Weights of a small multi-label image tagger: activation gelu, cautious_adamw at rate 0.0016.
Rows from block 10 of a small multi-label image tagger, named by matrix and row number. Rows with one number belong to one neuron. Each number is 500 + 50 x the weight over its row's rms, rounded and kept within 0 to 999. All counts start at 0. Numbers have three digits each.
After each neuron's rows are labels from the 100 images, of 14848, where the neuron reaches its highest value: "top examples" is what is common among them; "place" is the part of the image that holds the peak. Only what is clearly more common there than usual is listed. The data: photos of arthropod specimens (BIOSCAN-5M). In brackets: how many of the 100.
# fc1: MLP up (model.blocks.10.mlp.fc1.weight, 768x128), inputs 64-127
# fc2: MLP down (model.blocks.10.mlp.fc2.weight, 128x768, transposed), outputs 64-127

fc1.607:471568486497497596513463477516505583620491530482427502528518556511549528497559496475457557523510492594512482497589511461481542475594527443515458496514500446526467531518515613554508509490488528
fc2.607:534459643371448501513493508462516541490439514514550485522564487530454536491476573443485408455506489463433542438560454478554468505489471532527585472406532553525371464581521515605484480487498519
top examples: order Diptera (60)
place: middle left (99)

fc1.584:480486569429538525536442348476516533559584444507414512585467524501461573559552518491472467497488497542470478569516413492555509460593616506490458559509560445502524480382525566571527493406603475
fc2.584:438503414550530527512514505463495472467476542546490514519491436533447426435510406546580501410502474500504647530431554491515488559449452497461548407536450554596575515521520568522491555510479412
top examples: order Coleoptera (74)
place: middle left (99)

fc1.669:553445487604554466454501498416555452470528524459446474477530550484499413501429536431562461534486580507465460446580525509469464500531472448488409566512484507558539504456583511516525516546591499
fc2.669:345354420500512465480464621485519487600397527523463487496503508517451450484483566442602485539524539498405533526481472390533481513489528515534439522498415539442542517485580563516403531521450457
top examples: class Arachnida (32); order Trombidiformes (28)
place: middle left (70)

fc1.9:473532502559496549514573433465529512467529524561431436469493465522498518479533504483484636615512465527509513518443491433515594470472516496527438422492464530590537513484480494475453631463548450
fc2.9:500442502476446523468484492544427498569497425504469603491532502532581572484484493513519484510517568592547529426603377550562487558485458528405455524533407493410520560557436501491562467470486551
top examples: order Hemiptera (90); family Aleyrodidae (40)
place: middle right (39)

fc1.729:579434506574507583517512478440537536479514514563517480557508511533478424468473576473629464446522480520456549563539450448460474518590506454555490464562472496518620454467593478476496457519535426
fc2.729:498432510518499437432487572497497445589532539499481519493558551557444555407535563465412551514553434458472531449476478421501498529493489528576458555463534472509539492527546594458516524407482469
top examples: class Arachnida (53); order Trombidiformes (48)
place: middle left (31)

fc1.679:677419436466504502556485476548522470578441435601518593503520586528490475491568500451419501607518458530471470578434517525571504516501490435492519494517464463451538380472492532454507558540625467
fc2.679:536439583607523549543447485555514456504573437505422538507475548490449430539497508488457496595459512536570555422461527458496517438487503523562500538490598532539459443507518476450589495431494553
top examples: order Coleoptera (54); family Chrysomelidae (29)
place: middle left (88)

fc1.667:528453520551548442483550437514457502557575549522470457423491534456509484472473559489446513458578554442507500390494515521483553530519459503459562515514359538510442503454497475540373474454473586
fc2.667:513461475524422444445515534564490499448456536547467456533554534551460521506566448527563472492573471570421444471502580546547575552490473447384534530473586505477432505481498524439584531506518536
top examples: family Ichneumonidae (27)
place: middle left (50)

fc1.148:494550446491484497442624517508535469444529480468539484505479593503478485467509471534585562490523677550420506545443505459452539516464586451477542517469409488475492504453559502454468545532534494
fc2.148:465505482505550443533535546546576469533568403508422474582486518544550535566486502556474505490441524507465480514483477521502499496519548507497535559386541486602426463485502542486587432580433504
top examples: order Psocodea (30)
place: middle left (91)

fc1.22:506536453539424461534537458464456485463586574594487426556482552618539463526557464520494513531545481569446580506497523474485438524432543502442491495496510522476400551469605560504484587605478447
fc2.22:529554512479476464505536537467510497468532401492413522545457532528520542496525408518539510484503558454419426517459474525607495514547528410486481503491444574529537462564469608541498442445537461
top examples: family Drosophilidae (25)
place: middle left (95)

fc1.330:496522573469469508462574346443445517588557510436520439443443479529639520504558496489494563491508555555515519466602430454537519497475556562504427558469470461479420434484514559511489508390527572
fc2.330:464561495483515571522474518534544564567528491477515482581493505477522482542524530546432439465480561499521573522483505564532498426460525521412535518541532525441569380497515443500498456480500587
top examples: family Drosophilidae (26)
place: middle left (98)

fc1.748:529537550560441526448520512403484485497541476509493526510411599560573462409454445468527542512548555589453474499518480537499410553451570547490448592498393435537534564436524499445454572517500510
fc2.748:529480524509494543549525542496485511489432448476545522601437517550476581521525494491436507475556456496451409504508553499593584545451473519526522551435480432615606447579475515477459368535514500
top examples: order Psocodea (27)
place: middle left (92)

fc1.706:476471572437495466481540420495472492551544485566465556532487496509536542505478525429554484544436550573500529535585438556504408522543464495503490430418514482541548582546481527517503431571512510
fc2.706:608519470527566525479478490490492436433468491484613498531605504443440562529461516536495410542558495572502495584510463417501512512463496474520466456583475519504545559464506500416556574446494592
top examples: order Araneae (30); class Arachnida (30)
place: middle left (53)

fc1.404:442520473522429600444571466558584541599484462495535443536409560566514457443462492437500480612550628439514541458620481497493501475471585483479520465513468508486474436512458485438453496392495489
fc2.404:434545592487509474526491502535402470527549463484511483551553452511417550501449446459484505401465482468455524505528538565496468486596499540411567492440500518567472476492493486552547481565411531
top examples: order Hymenoptera (61)
place: middle left (100)

fc1.461:565443444596459476462525540451509582457479585519501419467460479499461437436446514405530496503559484556479458467458526501442500493514506478457505568486508551664575538488616463524514470549444627
fc2.461:492466505533481486472538484546508449475409455512537496443553449522504516452541525509471506556611488550455456569499424436487532525448480477546572497594504517478446591469469595469457413426551543
top examples: order Hemiptera (41); family Aleyrodidae (26)
place: middle left (56)

fc1.402:506568407503515475467536500419578501528501545508415491490467536488585378540409468517650451463514526435475444520538540486422487590600599453493457520436457521418493526436469488609475573561522501
fc2.402:533521473541520517532489459548519534446466454529557454509640459466430480428470506473508596515469482469552476510498557515436520531500504494495415542438512576558485560620537598420501481506406541
top examples: family Milichiidae (29)
place: middle left (99)

fc1.534:525456482482394360511565376483514461521585599577540416545466594600484527502511498541568541574556480481473508484512444548531519437432453518428484419502444520512421536442471459544454561482459435
fc2.534:511532527418445508534470477460394556457497517556473483552538506461414526478437569476491520596473506567475490552512471482565490597450622457503378442541441534461572469528489516495395551450523493
top examples: order Hemiptera (41)
place: middle left (88)

fc1.226:500507539498565635444509523603568521539568515544463368523494481521562514577541486453622497524490503409503496498583536460501498466495549445488491484510500467495510451527519490495447503455495593
fc2.226:600473489538502555428470498476475543522537522552451481522477415649410557552513583450484494518461460433455576406499478524522471545571410550546525512597564468571507533491474549459480463472493500
top examples: family Sphaeroceridae (35)
place: middle left (90)

fc1.687:458519499498483577410510469536601441538466496500537433425421414514470591496528469434609539565492518526500411498580406447455522493478500499495521497554541543497497566500456526435472556471438492
fc2.687:551507625510564508465460555479516523463463375474446596479446541513460496503399606533438648482493578451473456511466502572492572473453449511440509539419514575521536465401480440565532448532509543
top examples: class Arachnida (41); order Sarcoptiformes (35)
place: middle left (100)

fc1.133:527586505495491499452500484556442606601495463465523399522504497433548504586499518393610614525550529467445448537458478532422401555488558512485479493531529492575554485509490593547456493517543484
fc2.133:496474487413494482376578492534507616475415523430507559522526624572520450521437513508559440506509509444420559580508589486508458521378533464473432431533543503473555493540552503481489476489466480
top examples: family Milichiidae (33)
place: middle left (81)

fc1.471:502508472495469519516622456475445509534520406474453515529493478492436502635501499519455588492512557591463580497550500508549554496487493472467474632474548430555511497510531468495473454471553527
fc2.471:561455564494486541504458476530561538524490503605563501506527462470518501382577550513536420486541479473551448551474568431472429544520543488477511476557478421468472499495590501489467514470425417
top examples: order Hymenoptera (81); family Ichneumonidae (28)
place: middle left (92)

fc1.99:501516538474521635516464504559656560455556438558461337547479507568556578469536544496593517510503465480450488480542505433529438487532522476466487479514518538556495487531553538578466567528439511
fc2.99:531438525461520499493480495412464628455580516510403419554516473532435565490441564428483541594522584527379517391486490564567512499538450499542568476529554512599533495496543503517486488439558496
top examples: order Diptera (64)
place: middle left (99)

fc1.237:541439582447492518454529384440613489442507516553462469427524479514509453551570521432445523473438475591478508535368490499467570601494372500446470495404512561524482512524566569631509548569555524
fc2.237:460581535477530521525433532569469505472442551446597524472542509469499595558513439468476503524560505501435396511488507564458487492502540517507533571539432446505568602589487515513501485471390561
top examples: order Lepidoptera (26)
place: middle left (70)

fc1.155:502491516563528484504580510507424499484539557551468506579454562582484474487514555501422553490532457466461554474462525593445493484503422459491530452515451478513585491536636471498482476540548555
fc2.155:504517536536502443553461410470541456517430512529507381415501381513498585482449471446580512458534522561519528579533553479447459468584424594520456576510556506523456527451465474537479459557645530
top examples: order Diptera (86)
place: bottom left (43)

fc1.85:498550492446439420465511437462450510502548577565453574436434520532595451543550410530530495429636519458512509481489569442441451507457488525483500538509503430473445526450467465510487565474425472
fc2.85:502509466484519535500493625413460553589539440554491494524547466469423460524448523540474473534470541511438502429530498585609415466546490512547451491436519497472461512590367575482558468521489492
top examples: order Psocodea (26)
place: middle left (61)

fc1.322:527464452487455440476485451602447536525488504534347441553467452609526544530567373523485522494442530492406406464492464606478503459448521474496510585468508461559532450472523495482490505417444530
fc2.322:482443459447458561471501535486543481549522523516493499382546565441544566449442458616450528551440548443548539428540436445425520570454469509540582483410516488467467487454576484544442427568587424
top examples: order Coleoptera (48)
place: middle left (97)

fc1.585:637441470607461486522553526469519487448554488558476505507505433567476482465468467593448592498447477430468569604444468438483473569499450412484494527503500408470534516500508441474507496438505416
fc2.585:536509543388487590510508503524525569556516571472493434460511517451511449554498643533576484491441629584525391405594474459469497378490448509494481524474573606447436529487489535575512480480521544
top examples: order Lepidoptera (81); family Gelechiidae (25)
place: middle left (95)

fc1.64:515548544558467577507501487386486533448574580498513521550498569512478475585600455522522467512606568510461496528501495497472549533423441479454453489432536384485407530539537461493466558419530504
fc2.64:479513517456533472568485547476488459499513461578532396404524558447532671431540527385539452521500498541513394501498445524513497482483440501511451451547488448497488558500504548575482452443464495
top examples: order Hemiptera (33)
place: middle left (70)

fc1.456:591471469611510516491537546497482461464433463527508433529512446530509439538515467500566452499464486444478487520590523563358473491534513500541489493432552425569649479426592452480489465540465451
fc2.456:471452497523517449421494562532447563523533468490540520403497468538439522571543498567493467494529417510502499492510487458493492469523479556483602547599487461540466537474527608439574470422443475
top examples: order Hemiptera (58); family Aleyrodidae (52)
place: bottom left (36); middle left (33)

fc1.586:551553499505531495474506434401514467445458549585483551517468504541503458515367496533466476616443552420443432616533496485400490421531553521534537435459494480548584518483515494455488545506549509
fc2.586:534536634474597555407507481534481501527546454443484507397500461560400461507523475482521462524485586552479537412528544479518564489487560432480529560528526557473490503459470582550422491509483577
top examples: order Lepidoptera (59)
place: middle left (99)

fc1.431:548430498563454549512513503452553545504495406555513503592477479463492439460541417540493458444481540552479443638527516624491410514578466430510420497480523463452534582482446445485497422563558477
fc2.431:578532449590478561519552485576509443487531530486415465596633402478464491488530441550444466570444481495503472452461545508515493529501491469421535470527476527491487476496574559509526577457438449
top examples: family Drosophilidae (44)
place: middle left (42)

fc1.56:497608578433472545540507484531576440480508533562507455423447389605447479576558467532535529504481456460450515602428483498455477507492577481499493463528529530541480530508464544469461449525536499
fc2.56:442399487456564545470549504525520489504487415520421486566530518572483455410517577465522562472559454479562546530532543484542565508491603499500550585475442549460510500463457522565411539451466386
top examples: class Arachnida (26)
place: middle left (99)

fc1.488:571530500497459494448541409560483510482596584469404429430441482440483486543602435432516450518546610478496368500535491476438518468539463402444438563519443509607514586586504506558428457531529495
fc2.488:594535439586459507514465522511558473510558559606486520541464484528510516483613472490496415445482572561515620443630505530423475521479491475490492524480598491531523476567467542444608473545545424
top examples: family Bethylidae (25)
place: middle left (100)

fc1.91:601488400524543500534505512440568514454514533505522487500512555542511493445550496485457558483453519500501489639555463561483498503537525451525423418523420443482504533358508538527422525469659500
fc2.91:559569534488509518521470549487508423492461485496483527556539528573397492552538495409520541581516514549477449498517548560503582464542562463544599482367501479447557414570467483368509523417532467
top examples: family Hybotidae (28)
place: middle left (100)

fc1.538:480490494482439550511584458522474532533510387486411563491461562476520498554532518492493546488512592506495627528557496527513534513515556488479449542483495443591490418504529501564438451504586516
fc2.538:542349462445502601442492525493477595491444527560553514512486475471469443467543578518539426504558522443598401551478577455504373506457558475481488515535500431486526423529588417577496588499420453
top examples: order Psocodea (25)
place: middle left (55)

fc1.537:585478575434511507556506476482527513423553436480472570511522388506452393561482438616531403523510487571486418615507539426466475506540574482496469434416486520465528459482464448529464544534485527
fc2.537:482561465510523479501392476373369523479510524455531583459491424553482505564480462493504494446455553494551481483543517504579463457481463533550571502620511510514394596512482488514555553499479474
top examples: order Lepidoptera (29)
place: middle left (64)

fc1.16:565514477474427525489460467472421479466604664534534485499428445493435517460521399537524492499495476432446448573553491521539496449587488445467457519535457462547511453408492428587409555514459544
fc2.16:503447427446351498514502512447526580485521510555427489499535576465514464528572540605461476571518475536521452557490495529509504505448477476557483480547503568446531487586571522430504540465488455
top examples: class Arachnida (31)
place: middle left (98)

fc1.195:469418396561524465508559444496549541434552488527498411638476572565457498494579465532486471455527557533490480556501545475400602460546454484523408441447452477450464393465518497517436624511554549
fc2.195:587483511529505564470399523457589589481494508549530517584440557449563486460527457436502533567448427472493431463558450450528499582464500514485577507440424536526467335505470526394486556488496494
top examples: family Staphylinidae (27)
place: middle left (100)

fc1.540:514526478486450448557495448465506491471463471442460459448463387625488524524507510598582550429472466566439561525477471460456545524524421520492531557469455434466522511488547576526463539447493485
fc2.540:554612467535523524499514510572513489494466508501496441495475503488519483490485429543538569477512475462468433490399490623515588466450396537566575474464516506503555487547531517548565450500439585
top examples: class Collembola (35)
place: middle left (98)

fc1.209:521551432609542439479522527549591509467501529464455507510469468517533436479452465485484501557429531556353500538551425522498527601571577474510454570549457467476498489389624482480444486487607368
fc2.209:511469464430625475505458532492548487475466611471453436497531447508533538484368507452464461468531512466479560546607592425516477515622400560540544550438449434554484461519532562593477501547485507
top examples: class Arachnida (32); order Trombidiformes (30)
place: middle left (66); bottom right (32)

fc1.55:490546405420582494434465458443541534503525514596496515489506447417622397538521483451491486492526569491486502493626448497523457534376469395492530500612504519452481480467454521512462509432539542
fc2.55:557389520476451543488469443473478543461440567458570462435456504519514452541572463521451522527518509477512540440553477493570516468474463499521528545481481479493536452475531527463470544508507606
top examples: order Hymenoptera (45)
place: middle left (90)

fc1.93:536470487442525548524470484454507572471489624567498471517497461520474580502471458504529534425583492461463456519565403479382446532463460423528516508559510462543529552453475498573513493515583425
fc2.93:458604463599462490448478530405526399484349520474486534547504440535563485454460447495497530500492474510510533541428525495587575505556534530375496479491491523471501487553520478467481533488501459
top examples: order Coleoptera (38)
place: middle left (34)

fc1.302:570527543569437544562498436565568588498566511560480553536521460489495538573597417438467531466488586550442481530570431497509640480502541457463498523476496394514527435518450462458509532404595497
fc2.302:426570570513461493476530552582583456506482538528454577570523455497489593480540479501576442423560549604498479517499468449463461579533500510571542452467493486500547471543538501531504453462538412
top examples: family Milichiidae (55)
place: middle left (58)

fc1.566:672478475528465510471468523565525540496653505536511519514465499476467536483500492554461511547507468503476409484417556510477472515508541496464445509505461470484556485454502476687461521542519439
fc2.566:503494563486478527611571481419508518451534527505554523536523568541555467458445553457502460460498458502449494496455543468513437519483564483512448402468498599478518442397617518587462495502500473
top examples: family Figitidae (31)
place: middle left (65)

fc1.48:528486559487543469503537448514540537551487442609515461409488496509534499529552504452510548529578552619473543449499436452494483474441549506497543446501467435585516507497546586439509480521508473
fc2.48:530502535584446451502548483454508537477441517462512449539513515578480512511495518413499533571492393478481533485509567507512563411428446560417450499435558543421584468509534376456461479488505418
top examples: class Collembola (42); order Entomobryomorpha (27)
place: middle left (40)

fc1.645:466503490423501564541474437521451543441474543522572481526499581530456457549475504549443510514584497481492616579449480442435436511454534564534541502513591513510458569527554552555537435580519482
fc2.645:535516401551420458474515610402468474539467478500369389538617490518531581471469497466439506457468514489539521425496463460515503460481527527489520512406472525508489556534533449508518538437549448
top examples: order Coleoptera (71)
place: middle right (34)

fc1.50:563500465530464492515540495592399520517491450474492553578498591539532525578566489499546529537371431502448479488398508525533509519455447508465499475508474512521570459505589543476495431488468510
fc2.50:548520426636532564508340514515474509480523505435519503455517407537471420558478486541476560487527501417438451494516474486433524523426523576534489485457571535577487533503566495495491468430538483
top examples: order Hymenoptera (57)
place: middle left (94)