Weights of a small multi-label image tagger: layers 14, batches of 256.
Rows from block 9, named by matrix and row number. Rows with one number belong to one neuron. Each number is 200 + 40 x the weight over its row's rms, rounded and kept within 0 to 999. All counts start at 0. After the name is the row's rms in percent of the matrix's.
# fc1: MLP up (model.blocks.9.mlp.fc1.weight, 768x128), inputs 0-127
# fc2: MLP down (model.blocks.9.mlp.fc2.weight, 128x768, transposed), outputs 0-127
fc1.273,088,142,158,188,217,240,207,156,138,223,204,156,158,222,135,144,225,142,210,221,317,235,226,153,247,173,213,186,165,216,183,249,220,202,171,163,240,176,194,254,149,160,211,138,162,198,174,246,211,205,189,209,229,116,158,231,148,191,164,155,262,227,218,168,157,215,208,263,195,190,165,183,202,192,150,190,155,171,233,218,174,243,220,217,176,249,206,238,209,130,251,198,218,186,265,233,119,224,177,211,192,175,201,140,305,120,244,135,236,193,182,139,215,134,142,137,216,190,243,248,220,234,243,125,176,176,174,201,255
fc1.274,105,147,221,207,198,201,179,185,166,207,226,203,213,260,177,208,259,195,211,289,204,104,181,188,169,203,197,173,173,217,114,275,181,150,196,178,199,168,206,227,248,211,175,226,230,213,199,229,223,242,202,155,247,181,203,169,231,161,179,259,239,213,173,221,194,244,183,209,288,222,128,137,280,197,154,226,201,208,184,76,226,144,231,221,161,173,182,317,266,184,201,184,167,244,230,206,226,164,230,194,226,125,138,140,161,209,254,260,170,205,233,183,138,210,236,201,147,153,259,201,183,202,198,133,131,246,214,240,183
fc1.275,117,244,191,194,165,145,176,227,245,240,163,121,217,215,202,284,161,211,215,147,202,162,144,160,195,208,179,195,151,123,152,220,274,143,206,192,280,204,208,151,184,148,223,199,153,237,188,197,177,191,201,191,262,156,214,263,136,228,173,160,181,196,239,188,184,213,207,236,218,186,211,207,175,243,265,265,207,282,199,191,167,229,175,271,180,210,148,204,209,200,149,144,194,214,177,241,214,249,181,183,187,307,276,205,240,166,286,292,154,215,252,146,177,209,166,97,182,217,219,177,187,151,171,185,207,157,231,222,255
fc1.276,092,166,196,180,222,255,144,186,323,184,234,162,247,248,201,177,201,198,234,212,189,167,234,191,336,180,259,171,214,194,178,209,133,196,238,213,184,171,179,123,157,235,244,258,225,205,236,68,173,135,210,195,164,193,173,237,180,158,145,262,143,206,249,172,154,185,292,270,201,231,287,226,213,194,201,243,228,177,186,230,195,272,153,235,177,186,215,251,157,217,242,179,191,218,277,185,231,157,174,178,239,170,262,177,155,229,202,224,186,167,155,197,202,163,157,167,207,232,170,222,182,215,217,175,196,206,172,172,194
fc1.277,099,199,177,181,221,139,214,189,229,190,184,173,203,213,177,199,238,183,158,227,294,181,205,227,148,245,230,149,247,185,146,251,131,211,241,239,169,172,166,199,152,133,227,170,167,166,226,138,146,223,212,222,156,153,209,220,218,201,154,257,240,265,162,200,139,221,278,155,161,183,294,145,212,160,190,190,230,179,140,150,194,249,191,191,172,296,264,230,160,180,321,198,225,213,198,117,151,255,226,223,181,179,198,224,205,190,217,219,276,170,154,170,136,244,210,174,196,218,235,226,196,237,174,274,179,166,218,265,207
fc1.278,105,146,127,179,262,298,139,235,295,168,215,194,244,210,203,188,279,190,202,257,161,196,185,188,241,265,187,220,176,164,221,159,123,149,268,194,155,231,172,135,193,135,165,171,247,177,179,166,165,253,179,215,172,219,203,268,192,180,176,279,145,280,188,197,203,153,256,231,202,203,227,183,223,203,189,239,271,171,177,195,329,243,174,245,207,256,207,165,207,270,251,207,177,148,248,188,236,206,245,163,195,200,187,147,183,217,214,256,202,183,179,224,175,152,246,209,222,194,153,244,171,242,220,229,226,198,222,233,206
fc1.279,099,153,198,157,165,176,230,216,258,226,174,109,273,200,196,262,154,165,172,188,199,94,163,167,222,236,174,225,193,188,231,299,284,153,233,176,240,256,148,265,164,210,240,127,107,206,206,128,151,165,154,179,301,185,148,218,209,208,186,219,209,187,231,231,150,170,196,233,246,135,214,214,192,232,207,251,204,201,209,185,197,169,153,260,189,136,230,189,240,195,149,153,223,211,232,172,146,231,144,157,166,259,183,155,205,173,261,225,146,239,169,164,221,162,223,166,221,186,201,230,237,209,168,162,194,242,169,182,193
fc1.280,093,183,205,121,211,169,192,176,229,270,181,199,178,260,199,219,232,145,123,258,225,97,202,179,175,273,205,189,185,230,135,207,226,205,218,219,270,200,198,150,149,200,171,190,219,162,169,139,199,218,225,166,252,183,189,180,133,232,187,210,172,181,245,250,183,153,193,177,158,168,124,249,162,103,227,235,233,235,226,133,228,200,115,138,198,247,185,242,246,221,204,201,239,175,214,180,290,279,183,158,208,169,257,182,154,223,240,173,221,228,205,200,199,232,228,215,198,277,209,234,128,226,202,243,124,159,184,279,194
fc1.281,097,116,131,170,197,214,235,198,215,133,269,183,198,256,195,177,259,172,196,233,245,203,264,223,139,279,179,201,198,202,212,265,168,179,219,258,148,154,178,247,206,176,116,117,171,170,136,179,194,162,237,203,170,169,235,202,216,163,190,197,266,203,203,196,180,243,281,209,285,144,133,197,213,136,258,181,211,254,250,255,204,217,148,210,173,195,196,264,183,174,255,149,241,169,164,192,180,207,187,149,163,220,183,163,143,97,231,161,302,153,198,170,168,165,196,196,209,225,226,231,168,214,199,241,191,197,233,228,209
fc1.282,098,192,286,171,181,137,89,185,150,240,176,194,193,284,230,196,199,174,173,197,222,182,146,273,173,206,233,181,200,175,203,205,211,121,232,227,261,237,231,149,189,194,203,233,185,136,144,195,225,176,225,179,184,193,156,184,142,178,144,215,229,184,202,165,185,217,173,233,178,250,198,190,197,148,252,229,216,236,142,255,261,272,88,227,192,174,206,185,201,151,188,166,151,286,159,258,267,202,153,190,231,228,206,131,253,177,226,183,201,167,146,216,190,179,188,174,233,220,237,173,197,193,312,234,188,263,120,231,216
fc1.283,087,178,213,280,139,194,241,199,166,210,155,174,260,225,166,216,142,199,224,193,141,181,211,168,195,229,139,168,181,190,204,191,195,159,233,111,162,134,138,207,222,138,177,252,155,157,165,193,168,140,199,178,308,203,255,203,209,199,156,221,232,189,230,213,171,193,179,172,189,173,324,212,181,170,228,230,263,208,178,184,178,182,197,257,163,250,217,176,157,216,187,140,288,216,229,198,296,215,324,182,246,268,168,213,199,222,140,287,135,254,210,192,200,175,179,200,177,171,178,228,196,200,201,184,165,211,171,242,218
fc1.284,095,125,217,236,198,169,273,186,248,127,147,171,167,164,171,195,214,182,174,237,211,148,185,226,245,346,212,198,219,187,150,200,163,205,198,177,202,207,113,182,190,161,201,138,213,183,169,182,103,204,179,216,196,201,241,244,169,234,140,243,179,207,196,231,198,181,181,194,147,199,255,260,234,215,235,181,251,184,194,190,343,268,141,224,189,254,221,148,188,255,237,183,223,183,231,245,150,257,180,170,217,167,153,179,232,168,162,192,187,156,213,206,222,219,227,202,248,293,190,199,214,262,292,204,221,208,184,210,226
fc1.285,104,145,183,203,206,178,117,189,267,167,223,197,153,180,162,188,166,166,262,164,220,185,238,253,157,191,213,202,144,179,186,192,162,147,279,186,223,229,151,236,165,209,165,211,234,145,343,269,136,212,269,166,190,166,201,187,168,144,116,238,208,242,247,153,163,203,194,202,182,204,229,198,215,125,196,253,204,218,298,240,181,291,202,240,178,169,216,225,165,242,221,176,194,173,140,221,212,246,291,128,184,189,239,168,240,215,240,268,213,155,167,178,192,160,171,182,156,195,203,170,183,191,252,216,185,199,239,230,175
fc2.273,084,268,194,127,174,234,227,279,177,183,181,172,229,196,183,250,133,243,169,167,209,193,206,160,234,232,218,228,207,206,215,201,241,186,275,200,250,182,219,180,220,160,189,238,238,227,179,153,251,177,217,247,249,180,140,142,276,274,277,192,101,253,258,150,203,180,219,193,209,172,212,305,165,178,190,184,151,223,207,204,195,222,192,222,208,140,140,188,203,218,190,249,212,274,180,172,244,188,198,174,182,257,201,261,220,211,251,244,173,162,250,229,172,236,272,200,161,126,240,192,82,174,207,228,130,158,213,227,208
fc2.274,105,224,188,195,260,236,222,125,239,242,214,189,195,209,254,201,179,240,200,188,159,205,232,255,222,177,218,230,198,189,270,232,185,226,210,217,208,184,216,189,187,230,301,206,263,233,175,209,225,128,271,212,202,186,128,232,190,158,176,141,142,233,258,122,218,189,191,160,175,157,265,200,189,200,235,253,80,168,219,229,247,221,158,140,192,234,174,134,142,261,206,201,250,235,236,231,203,169,121,208,229,149,241,189,150,203,248,278,215,171,173,220,190,203,281,218,220,274,173,167,253,201,245,224,151,124,185,247,173
fc2.275,119,174,223,141,268,193,211,192,223,196,185,171,183,189,131,146,237,199,199,227,189,225,244,245,245,228,164,159,144,267,199,256,159,213,159,241,225,262,228,227,166,246,201,122,162,242,218,235,218,188,178,255,85,236,124,102,238,158,222,250,199,157,182,155,222,129,209,191,226,179,235,225,197,197,206,113,202,169,180,211,112,253,178,213,215,201,187,236,183,273,271,214,190,221,185,158,197,233,197,241,176,167,239,231,267,166,190,129,202,257,196,225,272,159,198,225,248,236,250,218,209,182,158,227,132,162,142,195,231
fc2.276,093,177,269,251,190,180,251,217,203,217,219,232,190,186,199,112,264,182,226,190,121,191,237,245,160,325,169,198,211,133,171,198,226,229,223,204,194,286,170,205,166,181,181,173,171,178,115,238,182,247,207,239,179,285,256,204,172,242,225,138,273,160,234,186,212,186,136,253,311,230,150,198,221,211,198,202,197,207,207,219,228,154,242,202,258,208,199,159,286,202,227,172,142,169,193,208,173,161,242,238,192,213,237,115,243,193,234,201,239,150,182,250,248,182,186,145,115,236,212,239,159,221,201,184,200,176,194,230,180
fc2.277,102,239,202,188,192,187,118,247,188,228,218,244,242,189,150,213,170,158,231,298,223,257,154,183,168,215,190,260,147,157,239,197,235,238,209,269,242,222,193,169,254,166,211,214,184,193,131,160,237,252,166,278,223,214,227,94,176,216,204,207,224,220,255,200,217,178,195,217,199,221,228,235,227,109,213,233,215,162,195,160,232,196,203,180,183,229,231,255,192,237,232,100,157,301,261,161,208,163,167,167,181,166,155,256,131,210,198,184,256,184,139,217,216,225,186,232,211,226,198,230,150,96,170,226,269,162,226,160,242
fc2.278,100,183,226,171,207,199,196,217,220,177,276,169,212,233,190,159,156,197,227,231,215,276,185,225,171,194,192,235,195,199,226,238,190,179,204,184,221,196,247,238,276,194,176,233,150,236,234,240,172,149,194,197,272,318,203,182,212,187,221,151,252,205,277,221,207,212,145,197,238,180,208,49,302,228,190,234,198,255,200,177,199,204,132,154,193,245,191,205,142,174,201,162,180,207,176,248,213,173,219,166,149,161,200,249,296,119,209,212,184,170,145,297,149,245,204,154,180,222,267,222,146,202,200,147,205,264,180,183,195
fc2.279,093,228,277,217,147,202,159,116,180,207,255,233,165,213,147,168,253,259,222,218,179,214,232,171,162,238,190,191,132,271,229,272,206,195,129,234,256,234,161,192,101,212,251,167,212,190,228,237,195,222,159,243,111,203,222,132,230,218,129,228,158,127,137,269,209,217,191,224,156,258,225,225,186,207,212,182,195,161,246,237,155,166,263,154,220,210,245,141,232,236,229,248,236,146,217,232,199,238,235,208,165,229,224,183,184,172,189,191,172,222,199,178,272,297,227,155,220,165,201,177,99,191,203,210,191,226,170,186,213
fc2.280,094,204,260,154,91,158,195,203,313,171,116,172,261,145,256,189,221,214,127,144,179,204,162,225,258,208,234,232,181,174,251,192,163,204,263,210,244,145,205,195,252,250,170,178,174,201,188,209,205,149,184,205,151,227,205,143,209,249,228,237,191,148,202,250,260,244,177,158,209,154,257,201,164,212,171,179,232,141,239,254,178,197,232,200,265,163,155,196,149,195,257,193,243,252,196,213,223,142,181,231,260,217,126,202,171,246,195,148,179,161,156,233,179,167,279,159,228,234,243,207,177,254,132,170,171,232,192,168,174
fc2.281,094,199,123,245,182,205,181,217,164,177,221,195,193,174,201,166,181,151,140,178,151,245,192,252,221,194,211,233,151,159,319,172,213,256,199,143,196,144,236,193,190,186,191,213,159,184,178,247,200,255,136,282,210,238,223,176,200,189,182,148,181,186,260,148,285,266,160,161,193,221,166,177,192,220,185,187,257,142,193,271,214,191,205,180,169,184,169,268,106,242,188,223,161,224,260,201,277,237,190,279,219,180,230,207,178,228,209,281,196,241,230,188,190,204,255,175,189,155,181,160,197,97,204,200,261,204,181,309,217
fc2.282,088,293,202,213,216,207,205,220,227,148,179,142,158,180,228,181,185,193,132,267,195,203,159,178,235,158,131,155,176,239,255,191,168,196,263,249,160,174,226,250,184,216,180,202,173,170,173,233,143,184,218,188,221,228,203,230,164,242,211,239,212,177,178,216,144,202,146,256,171,162,191,189,225,137,177,164,279,193,239,130,123,148,222,213,163,238,209,232,149,177,189,254,165,204,228,222,145,241,224,234,371,157,242,200,265,210,155,269,228,200,191,243,200,185,245,281,162,236,201,203,229,190,173,233,133,174,198,234,150
fc2.283,088,212,147,245,194,226,209,218,238,171,194,212,285,193,189,257,201,200,219,218,239,190,209,275,249,219,182,174,147,203,223,182,214,236,152,202,191,157,185,271,123,211,187,182,265,235,290,150,253,184,256,206,132,145,236,250,193,235,173,207,239,236,157,110,237,180,194,133,295,171,157,241,184,247,216,192,126,251,206,206,139,167,165,239,290,196,244,159,222,170,190,207,191,183,266,196,137,166,176,175,172,152,151,203,160,280,234,180,240,246,224,144,226,210,191,225,184,192,230,168,204,255,195,231,296,209,173,236,198
fc2.284,094,185,252,188,220,164,299,200,203,231,181,226,193,239,257,193,162,143,196,190,219,226,232,121,194,196,262,210,188,184,222,154,251,193,190,224,260,262,268,146,209,227,222,229,234,228,219,262,226,165,202,146,184,223,207,274,166,171,188,249,226,218,191,272,185,195,189,147,293,119,104,200,200,268,154,187,222,254,191,226,119,197,206,198,301,216,235,239,176,169,173,243,223,145,162,157,171,160,97,164,199,227,178,247,228,150,227,237,174,200,256,182,225,214,166,182,210,179,215,176,268,236,210,198,123,188,191,211,155
fc2.285,098,181,264,156,187,186,191,231,280,285,154,242,248,217,194,227,184,271,233,131,195,176,235,192,162,198,241,187,213,252,226,229,146,168,212,147,212,227,148,271,159,151,211,229,229,184,193,196,207,175,213,176,168,163,214,166,162,158,232,152,188,172,178,280,187,263,103,268,201,157,197,230,133,185,233,147,242,196,222,237,197,284,161,158,128,196,188,218,173,178,169,177,259,242,138,203,160,177,283,140,184,157,222,147,181,201,252,184,157,220,243,215,229,141,224,243,232,158,133,280,230,173,215,174,236,195,157,195,166